Weights of a small image embedding model: 101.8 epochs.
Rows from block 3, named by matrix and row number. Rows with one number belong to one channel. Each number is 128 + 32 x the weight over its row's rms, rounded and kept within 0 to 255. All counts start at 0. Numbers have three digits each. After the name is the row's rms in percent of the matrix's.
# convs1: first pointwise conv (model.blocks.3.convs.1.weight, 160x160x1x1), inputs 0-159
# convs3: second pointwise conv (model.blocks.3.convs.3.weight, 160x160x1x1, transposed), outputs 0-159
convs1.21 100:161166132101184176147143100104153147139157123117155152149107157141122135109156119163082154154154199132124141079113073110112145091143088107119075114161142237117113145069141056088107120132135168118169103131189139106151119158119161164103112119145155145172181090113080139161132087102094177159157179136104148165126122142146149135108114206138186171126152096146156079082159123110114135099153133122136146105115132156147145106073113064190123132146182100122092134117075151122081085154225135
convs3.21 106:138192077113173089132161134096120131096083086132113128107090103140126127138094068146118076182100164159159127086032122129149105112149133125059150093093170138128150150061119109086114160150101101092127136167146117063113151140149145110180122088120184092111102177182133082164124123065149112148151162113134146124117162109123115119087130051129098129100143140177132135180169087123081119124123131117166169142093117157131098156048066078083113127156124083151179149081123093123088167111086131
convs1.22 091:160141000114139156115093187152144149112133113157156111168140139131129126150162172119170121158118082122109133109120159153061124104089140115149088090154077159147109120061172132099123088140133179167148086107112117115104142118108162132108126104178105170098150160154149116140138124158079050161149150131099098124135138110166123122129152193122141138185093088151128116095119132123049101115150231139168182140084206152152167128112188118131153161135184120112126165134138133115110079175137095
convs3.22 100:101130115117114109102118107075132086083098109120147094115094090149134158097141118154080061128115150161123109092110135091085135120153081077132123094108172156131122122106116088102117118093101101083131113122194133162187132158130119106171155174181200150140111163170134105118139026146163113153179119102112077127121139194061085077106121106093074126131139151093093088078132106152052125058082139124159146110140123128101114157135053111071160128115103086111149153097180179105109122117107090
convs1.23 104:097072132131146116156116168085140137102134123091143141116186119078180139129085100157103119161133077160228108156139156143078146113115139066176129118097118086218125181091127132128131167169091102051142067161126108092159139125169199115153127059172136193152126075137165138110128138186066150186148110169115093098118081139128101128120179121104133118130145142136140145093132147130103085085151160101150090124118108123123167106116127127181163149144130121129157123096119149144179209141141164
convs3.23 101:110122095055154099122140080145156091062154126109138109163189154162090146135099169119111129180115144103156101144105179173104118118126151187157168193104131196069154127143173150127132127160107126096122111165155111174119157189135163119147102157109168146190108080116046193121132085110146123163082122110120188105105089107123185146058137184155135113157125119143154147121071105109130121140085084171148099080180123175100133117165122156127095177150151106123098182119124141149118119173100171
convs1.24 099:102108128131122105149128113090051103130109098140143124126162161153109175138046130130118169115153121142129096107142155085113147098138128113099124116102122141111121101126155127185103155186204141093058130157102144202107156177142153109168186114133173132075131104089181101113144134119107090144119151122132121164051040103097062075103091114163131104213213108183144192122168115094089090147104132070148088122135122103131135145161133103141088145171125122136130096137125171099122080132122150
convs3.24 103:190139089112082170108131133143082138093134156071133162152133122133163117138103104158129130063075108070168202155142161136113101107160139109098133081092188117124071083180101134146226130072102168109090141100113123098129122167083074101150112086153139183138177120095162112145194135159121092137107126160119147139178089118129069107176192148157177117133069126135171084189140121138125142143073146131087149150135185134170156124098150134126151061123104128077112121132118137134151121130093111
convs1.25 100:190130192168080106125084132122124167115163143183135123176120142111148171097145160122115186047128170114097112122179110137103104087119116157152135111191140097090171158088174136137121134133137137148151089196098122126129160070132148109119148126119175109112165117161116175088155125060160116124116107092138091157153147118168151111132130154129192098061095132036168120153159131146143158131216207144176130133103077171143195125102104085109128096108135111121098153129145096103108137190132129
convs3.25 094:112111133125185088160149142115097098121164115200106131079123179155166211113108121097170211166111137152155063145120138114134071177120141096203094136101178210119084109133137095123142197122162157105078126142153143128144157137150176133116165157108127106130170071175104148081080127080091143165113115089162155097184141128116136115120118143107115183126152130151114137121149115107132131160090060138138148130153185103128139086104135109115128123147135182189132196151133076153133151190096143
convs1.26 109:103141160130118094109155180145125086167109096100136166129121119103130157156111143058089107182085099153182099132082135107163105228129146090111132107085116139129117178117117090089174150187158078106143128068108096141109097143153148106126168091145138102134105121123122172066131168148122107147124178166091089124070149140062192144115214124106158162100206147110121121145107195171106163136130114067124130123128117118159113144098150160146066108129087140099163139176119155186142164092117161
convs3.26 107:124152164119123158135108089207085126142079097123155100181112108150112131099114147099105151133045198121122099158132109124114178139125018147101108101149078119105157101095094122125098135138110180113140110094133122137118150159130094121137105113122177116139129165161177130139110123195158152134136107192095149155109164090125139055128136119134182140120150106160095121095128183094151023105205171111070089121133130066138159142122159150134140164120107162166057088142123121112074111122166100
convs1.27 104:131123125092087135168154107178085136135169099070150160144143140147148159122126136140146119119069177100102191145109164161118138056110133097070138165137154061147122068161152134157158150150137116105104150211122153125150079136128151112165129072117172160112160147119133068084178143130143128162169130121103091102143130094117151128100094075178149161149206151084168128127137154098112121089096136130095129143141137115222140082091111127126138120134149075155130145179016103083072118124129095
convs3.27 097:115127191132161112126126132117092128174176120157117141081123206069131242168150084114122122191117086139100088127144156118136120155106114193143092181151126086161205101164122135121149105148173127114127109127119146085116123163151149180125140095097154101063103188119126123221160096182110110120150056096080085098124101189125091125152128145158112129167189128161169145143146128126153150135131132121122181075072121173128124136130143135097134134140184123123147153124095162131185103139137162
convs1.28 098:164158203111110129192150103109098129146092084104135125101183109112191123144092094069176104086125124149139067190137113169081137127103117161111117108149120157127178109185152069146101137138173138104106157134114149138107145102122177113090128080140093094075115073157143102175089121157060104151108184122114147128124101112167084146126127057128134160164149109089124188113101077133109135167112154135211140130188187092116150152160155134153098079128120098119136053062135148105113115133098148
convs3.28 097:149103161169112097153153134121177134113165126192146123077143125117180109096152134199135158140172117139095140115133161150042122109154162114162135177108060131087088162155167102111097120095097103171188089110091184152079164154149144168102151131134102119171095133073146064092146132148123080135085080181125176143113140149059158105126080113081140111116120148155127165127109119143081111129185139176158144118094159101192116111043167151111092155145106092136154097172145134097123189136115118
convs1.29 097:139138225138150135162136094119166125141138121087097108143166118155103132095131148120172163127105143143141167193123118085163144103104153150138135158117132122131158185148225089119131208122040146144130111111143159120152112111073084118098180125094127139161124075247122105127172120183187174082074123080107108132155150169149160137102109122135108116133168161166161165072116103117134123136148134113117126145128135156075151055132097132143124111135138106129183134117078106101177075088132121
convs3.29 101:120146118127115093128071092081205108074139142107089063077142137083117101176118154192132129109145135091212126052114105113111101105094135107122138113120083104156150120142129133122133103086160177170123231108180141167069150122141107094088107121156127171122114130130137162135072136102064146153139173109125158204112095152109152120124129117108160129140183094153084089110170206159142137104138173147116094110102149097094106174128159128121079137138126073178141119156096152152148130084079126
convs1.30 098:073123168114157128176162085148184105119107121071144151165138133150114143140105180136148132096183100111145074169155096111142185109172135048129107099109141103160116109126103068140138183152147128130190103086145132127129170162131116111129163100166164149095111000173119103147114152160130161138121093145130144117130128125118145180073114110097144095157119166141143115102111143138096157141144125040125094143138154101165081110178112115143172122161170153174081080115031120179137094111144155
convs3.30 112:148158184126063108150139120147091122157050148131123105179123026102138128066070108116103101100057098116118118085109138086167147158157073171108114104183190147155158127138165150110163124125133179158141081135134165120155199127129123102132070144160121111154126132172161049139138118140132183148110121181140138123098127168122084111154175135149125152117074120142182124196171168145137105154121131128187193156104147121139117116095148116129127126086136076086090098142124147114111135115205115
convs1.31 101:152087129133096128135154148097143135123150109169040097106172123116144122173026132111135167162095116135112101049134129127129176214110184169166145152095132129081197155122171132188113176166165148084117191157157181121144160143089097062135118157110126131140132103143077176162068169135114154063121170133108137108141103149104112138145133122143138116140099091165174117143100157116133131161044113083085107099138067097152158080107113139133158125113096143099170127149148092119137121122148151
convs3.31 114:082104152157113120173127152147059116149118189111163140112110056107142154116127134132179152187152139089140109139141171102170115075090130160084100158164142136117195119121138132182075152137155101074149047066096195052160182138138074129106142135092106062127092131152087085152141128113129097116125104112086122156100123138132147124120140102139181125096155059160143112114110155103138113147145131131162119153083141059041160127137184160169112103099138166091131113116115124158123109100127196
convs1.32 091:133113142133128151134134142145079055146081131155170116125184114197154134108127202090135140177111146117134110066129110063058157109116135141111113091133108154126157060116152094130113102079155100114147111129124108088096150178172135144118092172147147125098069055167134081110103112150077139128111153097137122137114158104133148139150109082120096149162131151123159167181155144056166108127077145060134108116163199128150131121150033105136222142133148147137123154159128133130090106066123177
convs3.32 090:168147137142126160090103108094146120151118157093157065150158123156084164153136161118126105081119120042083140143208110181112150125173070119089148148155120139102167152141117160137170075028152111112120137153131113145153120130153070124163143108129128159135164124068105102134144119181169121100149112128117081103168143147128103122129106140132165156162112205116174131122082134137099083187123161114183109119134123075155110147188155084133128129076149060079185184161134173131094083165110081
convs1.33 102:122205106140078113129098142083105120101172146114136214110142153166134147148099070092166079091123075111056129099118138139122164095147109165079157141133122097086121108139180156102121089136139108163180132120080145148099104074135134122124176122090154112147146141157168129127084162127118081151156181062144166126153125129241129133081118162138107143105107140121071109175132171133161179122173051075094157177124119156161126101124107152102114129148088165175123073112118155156113132120084097
convs3.33 101:129107178134146105124112168212170177171175081190089099107154160159135107128180191139146143166159164110076152136131170165137135114110185116148110193117139151128090087129159119093172185092145149141159123150098104178077119126105175173140064134067126125125104094147074153104151118148087109169093195122067137094126141119138096097115101110139145115143133095105130155127076124127134143195123124135159066148157091086145146143182189134144113145102065128124124163110165092151148145132140204
convs1.34 108:125127080136228129170132133092090111084168125165166135107000137099125119109151111126110172129100150141083183120149160132214093127095170145129098116132145155129042087127136104168150133109123099134121159108130125141115131131140135128122125128094063157139129193095139152134148143117080151066119098119095141088115110093102123109148122124053206137199151118156111179105128093151131125140078112145162117118130127140106117148103075126078144090117150191108157173139173101113171151100139106
convs3.34 114:094176114123082148104121113149085137139109153097085095214144121128147095108077159101114165054080086142151116129053163142177082166136108145114111122129091115142111107192115153052143153114129202135155123116128168155170166124065072077095134108134108150124151064089196117137144131071120143164102132217131129092131116152140102107139147190136116104160110152126094122188200192154138094130147100104109142103070140135104091119116160146106128092108161097097099123169146104138141134106131115
convs1.35 098:139117113130107078128127136109152127075152098117138147126090076110094070122166123146223093090136150071124112113147103110122140082157163127121164112153138135151092144114156090093110105135109185066140133209179215111181167190106090105139116163098113095145069149134114140114143094080136098148112125138138180095073129171166139107115150092103076135048140128141190098071102163049139089122089078159139100111065140166105115119077146125120140152115126117130145092139106095118127099159166107
convs3.35 100:115107131165118147132150151141139146185134115131164182126106119125108134188106097105149107094149223165123157095126131142071163111135141124093166141134115126050198083083117145189136131143167134108123074141131125133088147122089115054202171160130125148168116161116129170124200145141142054114139166144151131123080089146152092122160095153108111131132118105127081136101117132116122097074121118094067143104067051083163097153124134157113147082152177169086120193115111121075118134063140168
convs1.36 106:112149104155129144148122107188172161071131121146206147120151174144164167116085113113163157112180126141144181091081129150127149104135169064182109085104085111135098125065136071115106155141113131160095062147124143106236121124143072134142112067149137137144105078163103131186122114133174134156153149144113082199120117089089140125119104126074127180142099130092091141112105149158128154153161158117116145152139111150141137117151133137117114155120107141089218078187143168154214132101134151
convs3.36 104:139113094181147159153108082122172097129158118115143109151144150117152140178121106069147161174142169076069153117152169167117130116153122142127140082091120074078155147126107118102176082066079106145123111155073115189141117082094134084162116134142157176164181119120168075135198141147132151072170145151157157129126063119125080159118125123094147195134109179176118140168098164123145140116136103112081127090104145139100136069164137135134109123115183107144110152091128048114035170175159118
convs1.37 106:109137084066123075114084142101157164186136128137096116109109099104126193129098080077059085100109130158159156166122110141109133071177071097119137135117123076172133111126132083132089161148084079116095173151174097062172146087146144107108168214155099134119142118028106162149122113102127109175128072108098112134132092122112082126137125075130165136115136113120153133147113137143107115078176149115129084114118141148118151093104136134180112092101139130167054156106190109094117127188187125
convs3.37 111:089111178182147149127133092107075156141136121134122182134049097102135124134108087094174137149073113154156105182089113060119097155106112147097097081145127154033142144118124128126134159167121088174100105127105113135166124102090142086168145142156080153114090105159105140085083137059164115097167190137116145115113129129110089137098098126089105188101082155118077121175149169117144111070146102099070133132094128126122076142164138110099101130130066144093099168161116048171082164106161097
convs1.38 095:133159186163123151100142156175148143155128163163124109160107114154131144189070159124115111133110160119157148116148166124108139176113127148129094121092114099095121104104132107132131140148164099115207157138137112116124096149060133120132107180168176123167106094083169170117128174148089088141096101115066105143096138096083217174174195170139204164121157109092082073129129147157119179153139139119139150192074142089189161112086142119155188205128128079143150129164155141122084108122075119
convs3.38 096:078076203130158132092067135139156130166158084130088094080070144147165114083147153115151130123149161086082105142137101119147117123115093140077156177124093149090103127127149106108180106101174214138117151172108175150102091181120156134152142131176085099093103113134101164062109184097145135106130110168151102168129180081111142183145141176192108096128127150080123121137126142177131099115103102130119108123087118089190112137115120109186118117139173141185080159115112125076201107140130191
convs1.39 101:086110177095166116049143097141184100106151123205141151227135139146176133120177145076141082115082053170141137098118122157091103153110141107109088210170146068123129139163160144130112161126160092108128199134101120210148130085100119113119111128135076158145141092172092126112119124133144196079147085118135163123142168134148091095152069148185115146113138150169158125159105107116138152106125149137122136063179124157133111175070104156126147148161144122130117113108121134128095184111157152
convs3.39 106:143123160136087115130117128181114180132158139114133122157142145159156070072132166161105122090171157114108006189096101120097133100104119096134102095137133139131106076138105147133115151101154141136145146151182099136154148117114108157133110121157169083157034109130146104138210118141111086178136070149137095163153138121129114154160142172182157052098180083136165105131136084121069102099134112124117119154153151114111124138079109166160085091179104129126184099181149226126140094113105130
convs1.40 114:183165114170101085099074124177084106166074120107171112101121090140164088122115091138137120085079124117094116165141158122132108120143108109025147150177096104111099092202089144137127136119139168109117141085152141148187121123100113111171168114093115137141062125125187125120119181129199159110135143121098190105165117152071113129044120110103048139117110164130125172155087116108114088092166172170160126169136160101154072098136134167141159146101116177117163165077127100138098152115138154
convs3.40 109:103133107112060136088092148145121171166179116148095098116093107240130167105133063139124167127143128150091161088117149155150161095192043040145095083125098177091149117119103099103130100119136103119129086106072148141135112067125131160138150101131123126152121108149136144101197085146123138151163109105164192171197107130077157168118119126206102091146135118052150108151148149132114104131096127119137068123166142150210154122137093145113119135146112101152108116137121121138154105109177145