Weights of a small image embedding model.
Model: 1.97M parameters, 64-pixel images, norm batchnorm, activation gelu, depths [2, 2, 2, 2], widths [96, 160, 288, 512].
Data: 42238 training examples, 101.8 epochs.
Rows from block 4, named by matrix and row number. Each number is 500 + 25 x the weight over its row's rms, rounded and kept within 0 to 999. All counts start at 0. Numbers have three digits each. After the name is the row's rms in percent of the matrix's.
# short0: shortcut pointwise conv, stride 2 (model.blocks.4.short.0.weight, 288x160x1x1), inputs 80-159
short0.14 095:514534545501493468495509483485474526458500530465502488460516477492519462499514524561498519487463475520535495515454491487474499543486541522546474511462527518541517526547489496495503475502505529500482497465458503473503526469530484500503537499
short0.15 103:500513516480488521508473474474467462542481502466482517523447517520527485501517488510505472459554469484513551457506519474491454455483502541475535521501492487452493462477534502483474491498517576528488500538499527477503528496473492507493503440
short0.16 101:541540519439506510545524490486498467508510549504519478503553508480519499560532503501472507501519521520509502492468505550487528509487531472554498478521515528531506517493485492500508503497487538515546491510485529526476483511567539519457537474
short0.17 107:477525533489517493485480482487517510512455477481501447470516530533469437461452517483546502478496499492481511493531463493529527466510460493490479511496539519439475511498536500502487515476475488479459555426529497488503492538466482481490465517
short0.18 097:459524482523510521482503444522494541501446434494488503514494464541508486524488478483467486485473499469524499468523506502506507462512503540430476493511499506481465458492524479479452489517509515488510531478540508484552495519527546471524464520
short0.19 106:521494425484492502462528528497482518523544548511516534527434501492498464493542454503488478513495523447500510510471524498505457497531507505482522497466503498530484464504499499534516537517471506530511446487484499467509476479492494500483526472
short0.20 098:528499502479521480504487477499543526498514463512498533521479480526482484502485501483510492489468451493540507512517508508520524516503468559520488479503530517521487499492497487521449441495512463502521501484477499515486476529498468500495509475
short0.21 093:546499493497498544529523516506509462510504476539481515491495532499531469479488509513488483535499531555503479495453514505482529514531492514495514508539519478537452471478540474523507494518573503484481530544545526482520503538483496533490507482
short0.22 096:488491525516472501479498523512470504512469500511471503526503515525495440489460532451500484503502511485516451518523507452512502494480517514441475512474503482499494500507524492519532476493502519512500510510496504537502442496521465522505475502
short0.23 094:488528531487487504483517526479512497523511494527512502489545489515485512494532488484509505518496493513556445529476501521510493531515491472498506514517501552540481501506490487550480517532538464532519452480517442505518471520529549504482480528
short0.24 091:450572498491495470485495498544509500515499467483446453486541497518509506496474523466547518500468486508505490494516516510525512496510462470508511485505496471485529522502489518509489457501498475500461507465494485537520515522496476484498489492
short0.25 096:504510521482468503551499464477500472541496468471467542507489509480522488495482501510496500457519506514473477467451471510467470486508557535498489537509510474509490493499555441506501510529475492472497477520529532521498494507500486503518518478
short0.26 098:489462522521524447485490527508464472502485529461494495493432517495501466526543476462484523452551534483507513478455486476522503446522508516450498487506504483494516516504552443506506463469515494510545511465466437468533468512501510510522488518
short0.27 095:481445486526481494473498493491518449461519506508473498511491513519478468501470533488505486492508492496483467547488500463504484518465485497477545490496458482474492487497468472492547468494527479507493462498519500488510446496525475489479474474
short0.28 104:525513486481508460488472467506466525488523504455507529518522467476499480543477478475502513493509523492493440503477582484497507496505497532517475523514514504519502497489480494501485487514507525514508483515498502473512452453571496446516513429
short0.29 099:503491516501509447489523516491501446461507493537514489483459510482479483485523530468461505508470472492519554491442484520486513471512505499524475477476484496489514512526510523503504517493437516510511488465502493495484513440501521506506499483
short0.30 099:471503481464488513499504472491495508503494511540458567477489538522439500460482479514491508461477494518501499504508513507466521504528510528515529477501507514499501459459467486488477515504485551491510468537505520489484504529486518499468475488
short0.31 099:509524531498505545470495544474529473471543474513506507468502482487516539524544479492512515482520472523500530514491488529488530509462489463516501489493509504482484481489485503510493493511491495478481476519470515513495541516501481480476520496
short0.32 102:530470462496460540511523519509485454556507465496515510531493508546510504508520538512477506468500471534521522504531513481454527487529504514508518573533502554581525510494515568523518489494530465536478534500522525516439513525504491504524501489
short0.33 104:468466561479471484493485491513504475495483457499517509494483507504454518518469472501504497502519463495516512465493500494486482506474474458520515555466456510491495489491497520541526492504488466561514463524491512454481460512530502505486488492
short0.34 102:489499513466477501464476513473535478493511506477438534474505478499483496474520524461512466498496471440475492516465481479527457503501481476472522477495461451491479480529477470522511472545503476496515444480493487507485526460515464525507454470
short0.35 098:477506465492491471515513498481523527505464490498448486492484426511481510526522523488517480505463453460516543522525491498519500482517491508480533471441522472456484510493467511463510507507538497509480526484506481486520543476482462475457467506
short0.36 097:520501534522486493502454484477506449502526549487505499473496483497459486512506521548484508502472492527492529481493513529487486536500520471556507476485484508469534497509433546472499449511497501442509482526500490514480506541495454498511542534
short0.37 092:511524499509538470476479506528514484536498541500512480494507505526509466479468534484499501486443516499500490528518499527493516490523504534496485477488510520476495547487477492509467463474490475473489469492458499503441484495502455501546524484
short0.38 094:470515516492496472526484533462480518480484464538520477541524486504506492453485508468474503459547497468497496465505468519455471482453487493493537492467533468449467490462517495504491532536495521494460513501502541471470502472507499464529513466
short0.39 093:509500509523550495459481470521526457535494489515506465507499528482515479494467474468500525501504510587524485497483475454514500497522469496534532492500508524547525530500544501481501500521484508457478498531493506522455415495440504530502520501
short0.40 091:503535510494479501494454492482477462522473510513445522496514494520533491531468524493536488505512492543544473515539488486488475475500539508529508509508459447505514471488491487466510483521472499487453479504510530568463487486478471472526515533
short0.41 101:506531486477504485504482504495460516528495505498455519530537496497507511498461530520487533471512528471495462555551492462519503487484447436502500510462538477488484511484515487493479476554471513437511542541504456496496500494528493500487517494
short0.42 086:502490569488468486491464510539509484531503506479519500492461467520538452517509497532498489513545484539566512500506499460512514507506545507460468517523513492518541521548515517529509473468521497547492512508499488477515520497526487525543478501
short0.43 103:500517467519538513470542491494512515475501510519522472458542493492532448466463496508501482498473533501457475535525527529516481513441488498474498506557453527502528516487513526464513472512524463508493470534523469482494495448510490496544520527
short0.44 099:478491511470513458456532503495517503527538474504498461484490516525464531481465515457519510482457511524482492479488479531498468560503536451506529453511468527535493499502483481507516476492450493508529491499481497498510465487475473489481493489
short0.45 098:455515500460538509472530494517497449517467486473493498478519509502525528494462489486554543483495522472492494543520500464520497459503478496506463489494500481495497508519490460543520485496500494461512539456492522516517531517490478529476488548
short0.46 102:500493504463530536501509541488544502518519442495487486475526508501482507493526506513520475459506523454491495461553467517466484497477489466485510517514489489479493508492484509474485463514503499498502551500510469495495503497487462521525421515
short0.47 101:541499474514493533476496524446519453507529478496488455485485472463519495476518485459466500486466516492487495488508539502465504502507509469529480469579475513500466526485445506489483544458521505471529497443514504461504528487500479487496495493
short0.48 103:483508507525471501541508525496521512493528478486533484526517536514488488505530454500505454510497504486479482487448450512500542531525474490439521465461519510486470514526509525515490530543520477504452479496534480495487500464485508560490491494
short0.49 093:505494495495479509491484496507560499469484510500516444483495473544530522483496462487493505460477499512475511584510514460571467497473441480529477502488486484511488518502509503497449486473480482490519485477481468474499457512481529487524460489
short0.50 099:495505463456507511497502485509518522462466532512505488487507471509491472463475508497463503517451468450503479532484533452488548483539447483501440552488491513525524505488479463532499533503475495499474471526510495517506508531535490501469497509
short0.51 100:502479467522492484523484441497474492541495492504485522473472442532472509477537461491452503489526479480497487512510542475501545496528461529476506462488459507510509500500518504486510492464508514526496495451522532527507503492536518477496493513
short0.52 098:520510550470507458441489497492469481518496494452504490488475493535458503526476522477490448494506461475501499526476535476501505513537486449463490500509488535482512450464524457503473450478530511491521474479520515489505485473512504449516510526
short0.53 101:511545460467515520493461528496477489542498473535494525488519513494522502490462531527521487471445493508535494536533459493517467487515534523478504519518441496496487468502486503488530469517490490521464538468532472484469502473485483509503461466
short0.54 098:494500523528497504464496454517505515550495494522517502516440497523500513522481484470509470465496522533488470529499519470525494475530502489496502483498469517468481486472491525504469513476462489502471448471536532478479459491468497523478479455
short0.55 103:519454487526472531532532509510495474471463517483486483473495517483503528479525453513472468451511527470511507467476493490457563502520477548485485471518478494521509530499512519492515525563522473505527515501578522457485500486503541481541508481
short0.56 102:428505473514536534534495515472518499478502518468490504509473503544455497483492504503438476502486521479481506522485518484514485493469498436445510493470487455474503480488515484481491486495460487470471462531505511510522514524482519490533541555
short0.57 104:505476502484517495452467534504485503527483490517516470520501552505464494499526568460511506470503517471491500469496468520467472504480546468472469488480486473500493499519466464467476461484498502520487512471531470468476514518463502530476472487
short0.58 101:527527501475502466513513473460491459472527484516510479523534538484470523496453464470502534485501484515495499525525493514498491531513498442575478491525493512510490492490491507508518512495477502505508491509481493518489471485526513534479478441
short0.59 104:483486518465526485468487486476477482475528514509499495467467449477504506527496492463510490536479493505509528512490570467500508484505516538533491465479491516498527540467511504477508449452501486480498517456486439499497481491538484513503485492
short0.60 106:463519510452476505479498518475501476529485535531474474538503520509480500531479493503498521508528514457519523512469509512471515462480497488448545486480501471523522485524528524538521486488496548500515470509461514515490486530488522578491520489
short0.61 106:502491538513490515465468484504454477504460518499469467530504521545499482476485519455514513471479466512495491513503482495500463482510486485482478469482513460525536523492500497533459541464473511489491447491489564528465474490529495510473453541
short0.62 100:484507479525502470484499489486470411509512550502501528479474535497444487469487486551490468526497508461482512514503509470487540492499486505493540500522511541467509524481511473494471465482519524476522484510509493492495490497520487502503513476
short0.63 098:513453524469498543515515471493529504434525520505505507473495497488475507498505470532493516506502474526517489512456479537524538505501525435518486522505501512531547500480501517566500523496513470486513506541446483471482466522510526508439511499
short0.64 109:485483469484517456475501449506471485457505497478486485512473453510570475461513513536523503462534534471460470474461493498495480483457528468452501509494473490504517462536510522496533445500499473537508501480491528525506501517536504449494459550
short0.65 105:521525494525504461469463476532508483494477525522491477456496494531483490470488491491501524549504511516472505520518503532498493487473495487526510490486473521470506500478455479507497488533520471521438432470496482529490439492574461518490507456
short0.66 083:522520531536498449513530512513549449505520499502509462522536525495475504508539500542473488534472527490486497497512485523492512554481467496496452499531504517482503506503543499461511490527511465513550496506458504525508484513518500459505525488
short0.67 100:477484495498497531475499537488546511518517446516448455541540528507504500472490536458509496480462527474526480449490491481475486502479457492465546477535488491479494486504505528492505482474527497497493529477521475483539543533473488521497510544
short0.68 100:515482492535505433471462517535520493531493487487548483537479478496511445460547484482500494502513514471467509496507514474520499501521485488468488545511478514507509542497529478524477518480510471523511432464479487447484487514517516514502492496
short0.69 099:438485471511469497469488540524518500499491536521502472487468500520502464504511498515437460514510487475504525502539539483475479499544510470486509502528520507507463565488471478491498516491511505515506504499480476483450460471514505522477469497
short0.70 096:497561477482503528529500521491500507568471461500481507510485520529508451490498504516451488487479512485519505508535472502528455515498521532486496523515483463513468481506486554475505498471510480464515479542537522479466529508477490475492484500
short0.71 101:477471507504510467470496486483489497475533472461499499510534522482503529493488523467515512485488497474476508553485528518502518505551492502552516460498510544491477490498504509514511517482453481440469521464511523499477487470505469489488481438
short0.72 106:503482519522472499480481463481495478478461478500519481542475516539442532495464519470501510514486490447484535502483513523499520487504498479527481509531496521491508531469516480558464487472493482513524479516515502491481470461486480499463529542
short0.73 099:460491512502482486449501479537443477517478521486510464497504474443497543503471448525461514480533494506471529513504539492485505448497496471507500505453489502469506508495464488512498484485485492480490512530518517513469443493528542442476493463
short0.74 099:488503515499445503469457471486518487530535496487490514498467460505539494515522481467519507505545501493469490470503484481539458494549478494485544496445508472478473495479504469485492527452505519523490479506496474483494505477483431530511475457
short0.75 099:483506506488494475505451515481530513504483496499511500542500518508495509493503471475494511508517463502481530505481498496490497481519527476540450453544495549523503536488487462549508511490487488499504496499505492530477500482494496541490434516
short0.76 097:534500513469495521465490542511462549501493507518479520495525560529442518493496539488496474441493490483511515528518492498482496509528468522447493491492490463460482476520452466511537500446507498510519536475535469504557539500449508546553499531
short0.77 096:534510468486512505498467467495483530457487487497472504478501528467523494520480543504546502501468503479490488496527491475506484474509483542542485493502502481509485486465483497483482462464520529504494591499497516501520520496505494494538492514
short0.78 100:469506512502504543490503506527521516559515510522520520503488500522462486504455555484491504501528484520528449490510500507483523491493467481465530541488491521443520486495542485505455498567503523469502490540495498499449437524479490510507485479
short0.79 104:484515522557522504485480512522523507491469505518491530487494508493476458466497479528441457497471527465504517543497533538481497474501485462419496519525464532478527527467501500506523465514545493480546463507517478477511502477505514513524501516
short0.80 098:519466516489481538506510509490487494539500531525510496461499460507480530509499519530502514487497516512496496512501492506492500459488540482480486462513539545518543527525522556567488502552486557485506508548513545498437460498537512553457511492
short0.81 109:484473510479506522494498473500480484484517464473484523540534496489481465500437549500524471522521460453480475416485505498491509476463477495468511547490544525493513486496485507533478473467525486512462474504499491492453456553441486496502494502
short0.82 104:468457482493508471459449520512497518519495473475525554506470490539489488509500477473525452458503454497524483441486524480504449484517500513528495475484516542486476472517529470487480442489485499507495459460462497470516458515492486491496506506
short0.83 110:496535504501496499506510452498512504509545477458454496494474499500504484505500504482473527528494547544481538536473534465492490529467486484501578463486520506554470482509497498483453483533510518516522513532505486506521472493518490476519462446
short0.84 100:538493524522487514493518456457487530477496485485518502503508504471543500509489498502549470504496517494494497482501537524557572478539484522496487507497490507534479555502491499512517560486524489479522544533544521532491481518511501495510471488
short0.85 088:489488517483496493535565482488540486463516501494476526470500531487510480520503486490484490519494511502445487466471483565478529521508451495479490508467489492530482521515489491506549511541543517509528495563511496503505487525549479518471481520
short0.86 096:504500510483486502513554486505512506514527474477430485517501482487484539487502484492540460486530481527500468497430463553514485513491549479506488488474547528554516471514540505482509490511528502499545508515476527533533522503506537467476484545
short0.87 099:482531473503568512541477553455529457495501515519470495484493482492497554498525513534493506498469480474471485504524501503517527509508492468506448490520487496466456515511502494501508501540493480506507494526521485536465487466536489495501517504
short0.88 089:505531467489508440524511529490532459494501512462512476499556503520486492472459475482502486468462481500470514557550483502562489533462492525522483489513532501467501488498495492497460464488460469473524462461490516538490492507470526480530496517
short0.89 098:457507502489475467522520483496513490474487527542438470483488477510471516494480539501515480500461511461503524507523439489449488501457464535483534526467532473519470508539478503489498486529455487512482462515493482516513517477501496495483524464
short0.90 106:518489507471474508483490543478530515500500498491455525518490489463526499505560541492460471460506479503464552472485512495474473492506495462510519524495468497471486471506489463485511491500469526477495504510470486531500470498488500475475503483